A small class-conditioned image flow-matching model, trained from scratch: arch dit, batches of 128.
Rows from block 4, named by matrix and row number. Rows with one number belong to one neuron. Each number is 200 + 20 x the weight over its row's rms, rounded and kept within 0 to 999. All counts start at 0. After the name is the row's rms in percent of the matrix's.
# fc1: MLP up (model.blocks.4.mlp.fc1.weight, 1024x256), inputs 128-191
# fc2: MLP down (model.blocks.4.mlp.fc2.weight, 256x1024, transposed), outputs 128-191
fc1.258,122,186,196,196,204,216,206,213,206,171,174,264,210,200,202,198,209,151,211,186,192,195,198,256,194,198,178,186,161,192,201,225,179,225,208,183,161,162,207,164,235,223,210,210,251,216,210,166,217,182,209,151,168,207,204,219,211,209,178,192,194,208,226,199,201
fc2.258,115,181,240,207,195,173,170,221,186,195,202,201,180,173,206,214,170,228,180,232,206,171,207,237,211,184,200,219,204,252,212,205,237,217,194,212,209,200,214,222,206,224,206,181,184,192,205,206,185,176,167,187,209,178,184,171,224,231,215,205,191,175,173,225,204
fc1.259,109,198,212,211,212,231,184,229,199,224,193,208,222,241,186,159,192,203,199,225,194,207,243,158,172,174,211,205,192,178,174,219,201,188,220,162,163,199,190,216,195,203,174,240,183,155,206,232,227,210,228,234,193,195,161,206,204,171,202,210,183,223,228,207,182
fc2.259,101,191,207,187,201,221,181,190,207,182,223,204,210,173,214,172,231,184,188,229,209,208,217,186,176,233,213,207,207,255,224,210,214,207,174,189,189,176,219,166,185,191,174,162,200,198,222,191,201,191,167,200,192,202,216,198,222,192,175,185,172,187,222,209,208
fc1.260,107,168,216,206,220,195,172,196,205,215,197,217,224,200,218,219,179,190,188,200,200,196,228,221,210,184,218,190,194,196,229,184,209,231,202,194,201,179,212,184,185,193,209,190,194,163,187,205,208,192,211,203,192,203,238,146,213,135,192,210,191,184,220,232,198
fc2.260,109,204,220,182,218,193,182,194,210,197,208,208,187,186,220,216,206,213,242,208,206,206,205,145,189,154,221,197,201,176,184,175,196,207,209,169,241,201,205,222,195,216,212,170,163,204,173,228,175,211,216,180,193,229,177,209,219,198,221,210,196,200,202,231,197
fc1.261,121,190,209,185,182,177,197,204,245,220,204,204,221,197,201,191,196,198,197,236,192,209,204,219,206,177,214,187,181,177,219,202,247,180,205,180,227,231,165,184,243,198,180,174,210,175,219,183,186,193,212,230,203,204,241,205,213,228,230,198,167,198,179,211,196
fc2.261,104,172,229,228,178,213,222,240,170,207,205,184,188,178,221,201,175,207,217,218,204,209,219,200,206,198,232,179,211,203,204,207,175,199,178,196,182,183,170,188,205,178,229,194,185,194,197,215,197,195,205,210,181,207,204,248,247,185,203,200,190,181,220,196,194
fc1.262,121,193,239,225,195,199,206,172,199,222,228,207,215,144,178,191,225,183,207,157,243,237,233,200,207,183,213,200,208,230,208,192,173,221,218,249,177,164,181,190,165,223,203,182,170,191,208,217,223,195,214,208,208,221,179,215,214,163,198,200,210,191,201,230,194
fc2.262,117,135,245,172,232,183,208,201,197,177,190,185,177,209,187,214,172,202,221,206,210,271,221,188,166,217,183,186,188,185,174,207,177,199,226,215,203,198,204,189,199,203,182,196,200,182,204,213,210,199,248,171,189,215,198,207,171,212,200,193,206,187,196,183,191
fc1.263,106,187,205,217,162,233,174,190,200,225,194,204,173,203,171,201,215,178,193,194,170,221,207,176,217,209,160,203,247,195,242,216,197,226,204,176,206,197,187,201,174,231,223,191,194,204,235,217,207,213,211,212,204,199,200,247,211,196,233,219,213,227,189,213,196
fc2.263,108,190,152,233,171,222,170,197,231,210,183,157,195,220,178,198,199,188,239,224,231,200,185,233,212,234,218,238,209,217,229,198,228,209,189,196,197,217,185,181,181,196,224,206,198,201,223,189,152,201,164,228,215,218,210,181,207,195,203,224,230,214,191,191,209
fc1.264,103,182,175,199,201,216,207,232,204,220,215,189,192,200,200,172,195,205,256,213,206,164,174,188,194,203,218,190,203,205,173,260,197,238,173,249,182,244,209,224,214,196,200,210,234,179,227,195,193,234,191,206,167,225,207,226,186,213,221,211,192,200,182,222,217
fc2.264,088,177,156,179,205,211,232,212,207,170,216,214,210,185,232,187,187,203,148,186,204,201,173,206,237,227,158,198,192,175,183,221,201,209,202,207,228,231,147,237,181,193,198,222,179,204,222,203,168,262,199,221,174,193,181,198,163,218,199,208,223,196,203,196,215
fc1.265,082,230,183,207,168,225,192,192,213,183,208,182,197,198,213,157,195,185,234,181,183,194,215,205,178,202,220,235,190,172,199,177,208,194,224,196,189,191,186,213,207,224,189,204,187,196,189,194,163,204,201,187,239,210,213,197,225,228,194,197,194,156,212,212,236
fc2.265,082,229,224,152,149,212,208,206,190,161,210,203,219,182,192,214,220,206,186,208,171,187,213,251,153,202,183,200,172,207,206,214,217,177,199,217,154,184,228,199,240,187,172,156,219,183,213,214,191,187,202,179,156,181,179,211,199,211,172,196,208,251,222,198,200
fc1.266,085,202,219,195,222,197,227,185,179,190,193,177,181,208,202,188,193,199,195,191,209,213,239,189,181,189,199,253,173,214,188,184,211,249,219,202,199,170,225,201,185,219,212,204,201,191,216,236,203,219,223,174,219,200,217,202,214,195,205,174,208,189,236,179,187
fc2.266,083,226,213,183,205,201,214,206,257,211,196,174,227,186,183,207,229,207,194,197,176,170,259,177,204,176,213,197,207,185,227,203,189,153,160,219,187,162,185,201,208,222,195,196,183,235,216,200,216,169,173,210,200,178,194,191,177,194,190,208,202,193,178,215,208
fc1.267,080,161,214,228,154,212,192,210,197,182,210,202,210,247,207,172,226,208,212,250,204,177,225,188,234,238,236,235,222,223,213,200,168,158,244,200,239,194,174,195,206,185,177,219,190,223,203,185,196,189,200,196,205,210,182,221,191,210,194,202,218,205,173,179,205
fc2.267,093,199,197,199,212,217,170,168,207,178,188,217,208,221,173,224,185,182,180,192,200,191,223,187,182,194,189,218,212,196,150,209,166,171,198,174,149,176,220,169,197,146,187,192,185,193,177,220,219,213,222,170,185,226,200,205,189,193,197,227,196,179,213,215,209
fc1.268,077,186,182,214,205,213,160,229,192,235,203,198,185,174,195,215,214,208,192,152,192,175,216,258,231,183,212,233,214,187,186,219,212,232,199,204,209,199,200,213,222,261,177,176,193,203,188,220,191,194,202,222,174,184,194,158,176,206,205,176,175,174,149,217,204
fc2.268,084,193,179,196,214,225,188,219,211,207,181,206,193,197,201,195,188,205,208,154,224,194,217,177,216,192,191,233,173,195,235,203,225,204,181,192,180,196,213,217,171,174,178,172,217,201,176,195,208,176,178,187,190,210,203,240,220,187,189,228,190,230,193,188,234
fc1.269,090,211,227,184,213,200,192,215,156,243,211,193,207,185,199,214,222,230,188,182,188,201,244,183,205,196,183,205,198,200,203,187,213,207,185,211,176,222,196,167,222,262,199,209,227,205,173,209,200,183,221,205,180,192,192,187,222,202,201,218,183,185,189,231,216
fc2.269,093,208,232,186,196,208,203,213,241,194,216,200,176,230,210,179,206,195,226,201,220,181,216,191,195,210,226,201,196,201,216,222,210,198,244,208,191,200,208,183,191,189,208,206,190,224,176,205,210,215,184,203,237,223,226,219,212,198,223,204,249,219,171,201,189
fc1.270,114,162,212,225,152,203,198,205,155,235,207,193,211,210,219,185,208,232,215,177,210,194,194,193,235,207,211,211,203,150,140,202,216,187,179,189,139,194,188,211,228,208,190,159,194,198,179,188,210,192,237,193,198,193,214,201,214,220,197,156,166,198,217,198,174
fc2.270,118,203,192,194,246,181,198,203,183,194,212,176,205,179,215,186,202,205,218,165,205,178,219,215,245,182,217,220,212,181,215,221,201,210,155,199,195,196,204,192,239,211,170,182,201,231,150,188,215,237,208,207,186,205,176,192,215,237,224,222,231,171,210,219,196
fc1.271,121,177,231,208,190,184,228,186,213,196,234,167,199,185,154,216,230,219,207,179,214,206,194,194,223,221,210,201,200,178,231,209,189,171,188,220,192,179,183,183,195,197,204,176,195,226,217,190,207,208,220,204,233,192,175,195,173,223,191,180,181,220,236,191,200
fc2.271,123,166,220,205,206,171,227,215,225,191,205,175,222,231,197,193,219,188,181,226,151,209,219,186,206,187,207,184,210,187,180,169,193,187,198,215,189,204,197,184,210,198,198,210,204,201,192,191,213,215,224,189,194,181,172,223,189,205,214,179,198,201,204,194,188
fc1.272,093,191,206,187,222,189,215,212,180,193,203,228,234,168,184,211,198,186,196,192,221,164,213,215,194,233,165,197,214,168,191,227,207,224,184,173,170,181,179,162,213,231,194,188,193,190,201,188,191,199,169,201,196,203,229,205,188,192,215,206,195,171,199,212,194
fc2.272,105,190,177,237,227,169,197,202,203,244,191,207,177,239,189,196,205,199,198,188,196,166,181,193,184,198,188,206,205,180,190,156,203,194,235,219,211,212,203,222,184,217,216,211,218,233,228,205,188,190,183,233,214,192,177,200,216,207,186,193,222,208,201,162,199
fc1.273,083,221,193,163,202,207,186,215,163,202,165,210,194,187,215,197,209,225,203,156,212,209,220,220,186,197,183,195,183,208,222,190,212,193,203,200,225,178,235,223,179,193,211,214,215,218,255,205,190,213,199,205,198,185,199,212,175,207,209,195,193,209,200,160,188
fc2.273,092,216,183,161,182,182,190,229,227,183,179,222,224,207,194,213,199,193,217,173,194,228,193,191,194,212,222,200,204,208,173,196,230,180,209,201,200,181,184,225,228,199,194,203,217,198,247,184,206,223,184,191,202,180,203,234,194,179,204,189,189,199,220,192,200
fc1.274,097,212,207,203,220,206,189,222,226,227,183,201,194,229,223,182,146,232,193,195,217,185,167,178,190,199,190,208,170,183,251,212,190,210,237,203,216,217,177,199,219,196,184,207,208,211,175,202,186,217,246,193,217,236,219,195,222,206,208,208,193,202,207,176,149
fc2.274,102,189,194,202,200,183,213,234,214,202,190,192,188,195,185,188,239,233,235,178,151,204,201,200,223,174,220,224,188,224,162,195,211,199,163,185,192,214,223,215,219,234,193,217,185,233,148,172,207,217,191,211,206,198,195,206,189,209,214,201,192,191,216,177,203
fc1.275,117,192,226,188,200,182,229,210,198,211,198,211,201,191,189,175,230,200,210,193,180,191,233,181,173,157,195,183,154,192,209,209,190,206,210,185,232,218,213,255,208,227,196,193,214,204,191,233,189,215,181,209,188,196,165,223,218,179,206,173,201,188,195,182,180
fc2.275,116,207,222,185,196,183,200,203,242,176,199,212,177,182,216,207,203,174,227,193,182,179,255,236,163,209,190,215,175,198,177,215,202,200,222,203,187,176,208,179,192,205,208,205,191,183,208,163,197,135,195,220,204,222,178,182,207,247,189,178,179,225,208,232,220
fc1.276,096,227,203,206,217,220,196,243,186,196,210,233,172,214,217,192,183,205,183,183,232,224,199,206,212,202,222,201,167,221,185,190,200,228,188,211,203,199,184,190,170,204,190,223,218,226,187,214,192,202,215,200,189,194,195,229,196,249,165,198,188,219,205,208,167
fc2.276,088,222,202,226,197,203,231,255,214,195,212,191,188,189,213,203,218,238,226,190,150,219,230,193,229,182,219,186,217,185,217,231,197,190,182,202,213,187,210,210,214,193,162,197,191,234,180,207,220,213,207,211,215,220,238,184,199,235,243,205,204,218,194,179,225
fc1.277,096,199,198,217,199,216,188,187,161,189,204,207,221,207,185,180,195,169,243,220,214,166,163,221,230,174,213,208,192,213,179,210,231,218,231,206,198,177,182,200,223,174,198,218,198,203,207,172,191,202,209,213,182,167,208,201,187,194,187,187,182,195,166,211,213
fc2.277,102,205,213,207,186,200,209,159,210,190,217,176,195,187,210,201,186,197,207,205,205,213,192,188,232,188,209,218,182,197,208,183,231,174,203,241,223,215,225,206,222,189,193,209,225,193,233,233,207,211,178,228,259,203,203,200,190,193,182,203,234,159,196,214,178
fc1.278,125,185,230,180,215,221,232,219,191,218,244,223,202,191,175,208,213,227,189,183,210,176,230,208,205,184,202,187,156,211,183,160,237,199,188,209,199,206,199,208,189,183,170,212,191,202,200,220,219,176,219,177,180,223,176,227,198,224,208,205,204,187,216,241,202
fc2.278,116,241,172,155,211,243,169,201,141,222,248,195,218,196,238,208,184,217,204,219,186,198,198,218,217,208,214,196,202,156,274,199,227,204,188,224,198,219,255,175,241,202,226,202,189,198,205,218,201,194,210,179,196,197,171,197,177,196,229,200,212,237,176,192,191
fc1.279,103,191,185,183,195,224,221,213,181,202,204,206,181,214,182,188,172,196,214,230,215,224,218,163,190,210,223,206,230,216,204,200,215,182,179,204,241,208,184,214,164,240,235,229,179,193,184,191,241,200,189,205,238,194,186,179,168,212,191,209,181,187,191,214,202
fc2.279,094,171,189,146,190,219,213,206,172,206,205,222,196,177,183,194,172,202,199,196,175,204,211,202,195,192,236,181,195,198,211,221,198,213,218,231,215,200,209,179,229,204,199,172,226,203,170,193,197,193,190,206,196,179,218,257,192,244,187,185,222,188,250,212,182
fc1.280,140,191,197,211,215,202,213,182,198,204,214,229,217,203,204,188,203,228,208,168,192,204,205,207,214,232,195,178,197,156,201,190,205,207,215,210,179,184,203,204,190,208,220,163,208,181,170,235,217,199,228,217,195,212,213,182,170,205,185,206,181,203,194,204,203
fc2.280,127,224,205,203,179,210,198,187,170,181,206,190,181,202,210,193,177,233,199,200,208,208,201,214,201,197,174,203,198,162,215,218,194,197,189,226,190,185,192,205,204,188,195,178,197,203,221,199,204,224,216,232,204,218,195,196,180,185,195,213,238,216,195,183,226
fc1.281,123,197,202,190,200,175,187,247,191,144,171,211,227,199,206,215,208,195,223,149,245,155,210,207,204,199,168,163,192,207,195,177,172,206,195,206,187,186,216,224,201,220,193,226,180,190,188,219,168,220,180,227,202,187,204,171,193,188,184,197,189,186,214,198,190
fc2.281,136,200,207,195,214,170,218,200,178,217,148,195,230,178,206,190,201,186,134,166,181,177,224,212,201,179,213,194,213,179,209,218,180,210,192,226,199,180,195,210,178,188,199,193,214,228,183,192,201,200,206,207,181,232,179,208,214,204,186,195,229,233,223,200,195
fc1.282,089,203,207,238,178,209,203,182,218,184,190,177,209,172,204,176,216,174,243,198,195,204,220,217,220,180,191,227,239,223,194,226,202,203,167,240,223,199,181,209,223,185,183,199,212,191,195,187,164,204,229,214,188,191,155,216,181,191,184,196,217,173,200,220,189
fc2.282,096,200,234,242,197,209,207,164,184,221,177,210,183,222,188,202,186,185,191,196,197,204,201,165,213,264,196,230,192,176,184,183,216,198,230,212,213,204,189,180,145,211,184,216,179,188,211,191,207,229,190,180,201,180,226,196,180,191,217,197,180,208,210,200,206
fc1.283,106,212,225,166,175,213,176,199,157,222,199,210,228,246,177,179,223,191,193,224,201,216,205,223,187,199,207,156,214,202,225,215,173,186,206,182,204,221,206,220,203,226,154,197,174,200,201,198,189,200,179,205,238,215,164,169,205,170,209,200,164,198,169,178,202
fc2.283,088,215,207,193,191,203,168,189,233,204,194,186,195,212,236,184,197,176,185,186,219,197,250,193,143,174,195,174,173,164,176,198,171,171,220,174,198,213,206,187,204,193,203,195,214,193,218,204,212,193,197,191,198,193,238,220,196,233,216,209,237,175,217,208,182
fc1.284,100,204,204,216,179,162,232,171,226,193,201,178,189,171,199,228,192,192,185,192,229,186,186,189,173,197,229,214,186,202,242,169,194,209,220,175,183,151,210,193,221,221,205,219,224,185,203,170,168,220,213,193,223,180,187,212,200,164,203,185,191,206,243,188,254
fc2.284,104,178,211,208,209,168,212,189,222,191,203,226,160,201,228,207,173,180,213,153,197,190,199,200,147,204,159,212,210,213,168,268,186,198,225,203,170,198,200,160,194,202,195,229,176,164,189,214,231,196,185,208,173,198,214,206,221,158,215,230,201,204,216,214,198
fc1.285,110,180,192,199,228,190,191,214,174,176,210,190,189,202,210,183,195,203,184,189,207,190,206,230,212,196,233,166,229,208,197,186,177,213,209,197,229,209,189,235,207,216,199,187,202,241,209,212,216,213,203,182,237,204,209,203,192,169,210,180,205,216,169,214,177
fc2.285,106,165,209,210,189,216,179,205,215,231,202,202,200,183,205,216,183,194,207,204,183,198,231,219,178,234,198,203,176,194,200,213,200,220,184,191,200,201,196,205,228,204,191,201,235,194,208,204,187,184,247,206,179,183,206,188,195,202,183,201,213,205,191,138,217
fc1.286,104,203,205,202,201,216,196,194,196,210,183,176,142,197,211,181,212,195,211,214,199,220,215,197,208,245,182,210,280,206,232,196,190,179,203,199,197,213,206,181,246,210,195,211,157,207,210,228,188,123,225,228,190,192,191,225,196,189,207,147,216,185,191,200,161
fc2.286,096,199,232,184,228,207,217,167,233,177,188,199,221,201,222,159,204,154,207,204,221,204,214,175,233,183,186,218,217,221,167,209,201,198,186,190,216,189,200,188,184,183,180,248,215,166,210,198,195,187,173,216,229,201,178,152,194,214,159,187,191,197,206,184,207
fc1.287,101,188,238,165,195,208,194,195,197,183,210,172,200,231,183,179,217,215,218,207,183,204,155,182,190,224,197,209,229,171,222,226,186,216,221,211,198,204,180,197,177,210,173,203,177,178,192,201,156,169,185,198,220,166,201,191,155,196,228,218,226,188,191,216,162
fc2.287,103,197,249,170,184,198,189,212,196,208,189,179,165,180,170,201,195,180,197,192,175,222,189,185,205,197,208,206,182,229,200,202,205,178,199,167,189,198,225,219,210,219,189,218,226,140,187,180,189,200,200,189,180,223,229,172,157,192,184,190,188,234,214,190,199
fc1.288,077,243,226,209,219,212,192,191,148,215,204,194,182,190,227,186,198,189,162,220,203,226,192,201,204,246,225,187,186,201,189,181,220,210,177,190,206,207,184,199,173,206,151,217,227,215,208,192,201,197,212,183,204,222,211,203,194,172,215,169,208,223,217,157,217
fc2.288,085,236,228,202,217,216,205,182,252,205,225,176,219,215,215,194,217,193,261,217,207,215,216,220,194,197,180,200,212,183,193,218,220,189,234,208,177,194,200,196,214,207,191,208,176,235,207,221,205,215,203,208,197,197,189,188,212,190,203,237,212,180,215,223,214
fc1.289,090,177,232,178,236,204,213,183,205,212,179,189,185,199,202,234,208,211,251,200,168,208,238,206,210,197,224,209,183,207,231,187,230,198,195,188,193,160,196,166,224,234,183,226,221,205,167,192,183,170,199,222,210,195,187,211,198,213,166,197,217,259,184,232,203
fc2.289,100,169,214,202,228,207,222,190,205,183,181,193,210,229,199,257,180,167,222,195,212,189,224,165,173,193,217,238,197,222,202,245,198,202,175,187,217,233,176,185,199,204,171,224,188,222,179,242,195,192,209,173,211,205,219,166,168,186,222,210,202,179,200,199,169
fc1.290,085,227,206,183,200,205,173,219,215,210,198,209,188,173,218,188,191,184,189,218,186,222,166,211,207,226,203,198,152,189,206,210,203,196,211,152,195,237,205,205,185,203,204,162,198,210,197,210,176,209,191,206,156,197,224,214,251,197,199,207,252,164,170,186,195
fc2.290,085,228,187,163,197,217,176,218,182,213,183,210,208,225,210,205,210,212,176,210,241,191,166,224,206,205,192,183,192,180,219,196,190,194,175,158,183,225,201,200,231,213,196,199,218,211,200,162,198,225,222,186,202,221,163,198,231,190,213,163,154,240,194,223,229
fc1.291,096,202,204,217,185,184,185,172,196,218,212,204,215,224,222,211,211,173,171,188,215,200,207,185,201,208,192,195,205,209,205,188,248,177,153,181,218,230,175,217,211,220,183,190,185,215,198,224,177,210,217,206,206,238,202,209,206,198,179,197,244,199,215,208,194
fc2.291,102,177,228,231,184,197,179,166,178,224,251,223,215,196,226,212,161,224,238,225,172,221,217,193,183,191,195,194,178,233,144,209,240,188,249,190,194,215,218,200,218,221,194,208,205,211,193,186,209,210,185,195,195,181,197,208,220,198,192,199,203,204,225,209,199
fc1.292,085,199,216,202,204,187,239,170,196,199,229,198,245,197,212,192,214,187,219,214,181,202,200,163,201,197,183,184,210,235,205,180,154,202,223,196,209,176,189,177,198,196,255,211,229,214,216,176,215,188,225,200,204,210,220,236,193,196,228,186,172,240,195,196,189
fc2.292,105,196,187,201,196,169,233,189,194,201,231,214,224,219,243,184,211,187,195,206,222,188,204,177,218,210,196,214,194,170,200,245,179,187,206,212,178,251,198,242,233,206,204,224,163,213,205,165,183,229,195,211,188,181,198,166,179,224,179,203,184,185,213,144,205
fc1.293,141,187,195,201,211,225,195,182,204,198,202,198,216,231,208,225,220,195,189,220,213,192,179,202,223,192,209,205,180,184,195,215,206,188,216,169,202,259,186,196,232,215,226,182,206,199,212,202,183,163,196,213,204,204,209,239,216,200,197,187,192,180,168,220,196
fc2.293,133,214,196,187,211,191,190,213,180,193,215,188,180,194,186,198,222,190,193,201,192,221,176,194,206,169,185,187,183,229,212,199,195,197,191,183,215,198,189,207,169,208,198,234,201,251,190,211,222,220,258,200,174,184,193,186,172,225,204,252,203,241,209,204,192
fc1.294,145,193,208,232,228,234,178,215,204,170,222,218,177,219,231,171,215,186,216,189,218,197,211,179,213,205,219,211,192,188,228,188,170,228,193,184,200,205,210,200,184,199,194,262,203,233,237,203,195,216,202,200,219,210,202,182,195,222,197,196,187,195,215,224,220
fc2.294,156,166,202,183,141,189,194,160,198,189,194,187,225,174,165,201,195,198,173,204,219,198,191,196,181,216,204,175,203,210,173,185,298,221,206,194,180,203,206,221,209,200,187,199,196,176,206,200,198,191,201,227,218,196,232,222,200,206,204,184,174,190,186,204,190
fc1.295,113,201,187,203,183,198,170,190,178,228,192,202,193,180,213,202,217,181,230,223,180,220,193,180,206,197,221,231,156,199,159,189,237,176,176,210,204,182,185,210,197,175,154,222,228,239,234,204,146,184,194,200,203,215,172,209,186,207,216,185,227,172,191,205,227
fc2.295,102,194,202,209,160,219,179,188,240,221,195,214,175,230,232,207,187,174,189,206,212,225,182,174,182,207,191,232,206,225,229,219,211,182,199,219,181,187,199,220,185,227,165,192,246,241,211,176,189,224,211,239,196,218,203,205,202,209,202,216,224,163,209,208,178
fc1.296,086,209,207,190,176,227,176,175,215,183,169,218,245,224,180,197,189,178,197,183,216,230,212,132,204,152,190,200,235,204,200,213,193,172,192,178,208,206,201,178,162,215,214,193,223,217,191,217,258,193,163,200,174,208,159,183,192,222,206,181,210,161,197,223,203
fc2.296,089,205,201,210,197,215,196,213,177,172,183,198,233,173,206,192,237,215,175,186,161,214,196,177,195,236,205,185,196,187,178,182,182,197,176,204,162,197,188,227,218,179,200,199,203,227,184,188,185,232,236,186,213,179,257,213,180,193,202,185,184,219,226,202,223
fc1.297,099,209,176,252,201,217,206,196,182,171,218,183,228,213,214,210,222,193,224,182,187,208,205,191,223,199,205,199,221,184,200,222,209,211,213,202,186,200,219,209,220,214,172,211,212,228,201,172,160,194,211,204,230,217,229,206,180,192,159,182,183,208,211,209,191
fc2.297,095,198,166,227,202,207,219,212,207,225,248,215,206,182,195,213,193,219,178,193,215,216,197,185,249,212,187,179,188,188,211,205,204,215,179,179,193,220,194,198,208,179,185,186,203,202,181,218,249,188,207,162,195,198,177,176,176,207,207,199,216,226,184,209,201
fc1.298,102,199,181,179,186,203,233,240,216,194,191,227,221,186,185,178,182,190,240,182,211,212,225,227,175,178,234,195,209,204,185,201,188,168,199,215,212,197,214,223,202,181,186,186,201,197,199,218,214,176,197,169,179,198,200,215,197,205,202,194,222,202,225,184,189
fc2.298,090,215,220,164,186,216,205,233,204,189,185,227,178,229,209,183,194,223,143,187,160,189,221,187,222,177,178,189,207,201,215,218,212,229,203,158,208,201,214,219,172,202,166,188,213,234,175,176,214,219,216,191,225,223,184,209,226,217,201,226,174,235,198,207,198
fc1.299,102,201,200,204,211,205,173,213,200,211,184,225,182,201,191,184,189,209,221,194,209,194,204,164,182,179,219,213,188,217,231,201,188,188,196,177,211,209,204,224,139,203,182,222,191,138,181,207,245,181,211,253,176,175,191,203,213,195,229,213,213,171,186,173,187
fc2.299,094,209,202,202,187,193,214,201,168,203,198,180,206,183,203,198,212,190,174,210,180,157,219,194,200,239,200,197,218,188,206,206,199,190,197,207,213,200,194,215,210,219,185,218,207,160,190,167,197,205,179,204,199,200,206,229,228,185,171,182,212,211,197,221,198
fc1.300,096,167,219,196,216,184,213,157,181,211,206,204,216,200,181,210,197,191,193,149,212,164,209,216,185,177,211,208,185,209,194,179,146,206,202,194,169,204,222,237,211,190,215,188,208,207,191,198,212,201,227,216,210,178,204,198,168,190,204,206,208,187,153,211,210
fc2.300,096,179,191,221,203,195,186,234,207,166,204,239,201,227,213,202,208,169,228,214,169,182,176,207,172,202,201,194,192,196,192,221,190,190,199,180,207,167,165,233,204,173,210,213,217,204,191,204,229,197,203,189,186,192,195,218,215,175,165,184,184,215,202,216,213
fc1.301,093,182,245,179,187,221,162,168,198,202,204,235,209,220,184,198,216,213,215,219,203,191,181,195,197,199,238,200,174,197,193,198,204,180,183,230,179,205,213,219,176,185,206,199,192,169,198,217,175,236,172,183,237,224,172,197,203,208,168,220,195,181,192,174,189
fc2.301,083,159,196,201,220,231,175,217,179,186,192,159,214,167,232,188,211,211,208,172,188,191,213,174,198,197,193,182,210,214,171,208,191,188,207,219,167,198,206,170,219,201,203,198,226,175,207,193,212,207,213,187,182,189,203,186,181,198,185,196,217,238,202,210,203
fc1.302,116,192,206,215,214,197,166,238,194,226,236,193,166,191,226,219,217,177,212,212,227,230,206,159,224,195,212,212,191,190,250,208,227,195,176,192,190,152,208,195,216,206,205,208,216,170,205,194,162,206,198,214,212,206,194,186,192,181,199,207,225,219,201,189,198
fc2.302,127,201,192,242,191,197,242,203,192,237,203,177,202,157,225,206,201,198,177,161,196,226,236,220,206,217,236,204,204,184,198,180,224,192,176,221,201,169,226,206,205,195,214,190,202,207,208,210,209,187,225,219,188,185,238,191,231,171,199,191,196,189,191,189,209
fc1.303,098,183,144,217,154,188,199,204,167,188,206,182,190,206,206,188,195,207,203,184,220,182,202,229,203,195,166,202,215,206,225,196,191,182,173,237,167,194,202,177,184,198,217,169,219,185,239,206,229,210,156,180,188,183,220,131,187,215,198,213,205,169,237,208,181
fc2.303,092,220,183,211,168,232,174,163,231,204,207,212,195,211,173,230,184,176,189,162,218,177,215,191,189,197,205,208,196,217,181,197,189,203,195,254,163,172,193,200,200,177,230,184,201,221,187,205,207,197,242,209,219,237,164,205,200,185,188,209,198,235,208,183,236
fc1.304,084,191,231,179,189,203,170,239,233,164,161,227,178,191,215,177,170,183,185,206,198,211,215,214,201,207,196,201,208,192,184,195,202,209,195,238,189,210,210,189,211,166,187,206,155,198,229,163,180,220,207,194,173,184,223,225,162,144,234,191,220,232,239,174,228
fc2.304,090,206,219,198,190,192,179,223,170,251,172,174,186,203,189,179,227,211,206,188,204,214,250,229,193,166,210,231,213,200,200,224,177,199,211,254,189,195,187,211,205,205,173,193,172,227,214,210,196,180,201,214,234,219,169,180,189,201,164,174,221,188,226,209,193
fc1.305,076,199,196,214,209,225,181,220,213,187,211,207,136,153,171,176,170,186,193,190,205,177,177,201,218,195,179,186,197,196,208,211,188,229,199,209,188,190,196,204,193,236,200,182,229,206,207,209,210,208,216,209,208,202,191,198,210,192,207,211,162,193,203,201,240
fc2.305,079,220,204,179,202,229,191,207,198,227,188,185,188,215,182,177,244,243,192,199,188,163,214,241,205,206,195,194,192,187,174,199,191,212,196,214,210,160,202,195,205,194,185,214,242,185,207,202,193,194,214,214,209,208,219,231,242,219,196,190,197,192,183,182,220
fc1.306,088,216,176,190,211,154,178,156,189,170,186,233,192,194,211,195,207,231,225,158,210,197,201,192,190,200,189,217,218,187,184,179,211,206,192,182,215,180,171,210,209,175,187,194,194,185,224,198,184,196,211,210,197,182,182,187,178,195,195,188,213,247,214,213,190
fc2.306,114,229,168,187,218,186,188,155,183,231,199,190,156,227,205,160,230,196,195,163,207,179,207,216,209,232,247,200,197,190,229,214,212,179,211,185,218,186,223,189,211,210,190,212,198,188,192,210,209,199,216,187,197,221,195,221,198,207,209,216,193,169,200,206,207
fc1.307,074,219,196,201,206,144,228,205,188,204,194,217,190,220,235,190,222,182,199,167,171,190,195,225,201,192,239,221,196,222,215,176,180,222,183,200,188,204,207,204,198,168,179,234,199,217,194,213,210,230,193,165,189,203,212,223,201,163,179,170,210,199,221,222,157
fc2.307,098,218,185,204,229,180,221,192,231,208,219,175,191,194,212,222,188,215,187,179,195,209,182,179,194,220,185,209,228,183,184,229,202,264,206,202,205,186,174,180,198,209,188,245,142,198,176,237,222,219,214,222,202,198,182,202,187,211,212,205,198,201,166,192,187
fc1.308,116,174,197,194,210,209,173,202,153,186,210,196,213,208,195,209,189,205,190,208,161,212,212,216,202,228,188,171,209,210,190,257,137,172,197,195,172,221,251,223,206,213,193,180,204,186,187,163,188,194,215,182,203,227,204,171,196,194,205,186,211,208,178,193,218
fc2.308,103,156,200,212,181,216,183,182,227,225,220,193,208,232,194,206,232,174,206,224,199,193,236,208,172,153,188,168,213,213,181,155,193,179,215,220,178,176,195,204,204,211,205,219,205,197,169,165,205,178,195,193,242,201,212,213,195,215,215,198,175,185,178,172,202
fc1.309,066,185,200,197,195,192,222,206,204,164,215,199,167,189,202,263,187,197,204,217,201,188,190,192,189,176,207,206,216,211,189,206,210,205,200,211,174,191,180,223,185,212,206,175,214,208,176,188,205,192,210,200,209,150,180,238,196,194,195,188,221,179,183,201,163
fc2.309,083,193,197,215,203,202,206,203,185,202,204,197,181,194,218,186,191,207,193,207,198,211,180,158,195,214,189,191,188,191,216,191,206,256,189,207,188,209,190,171,196,184,182,174,214,233,189,207,215,178,180,160,198,194,214,136,146,197,208,211,200,202,210,205,210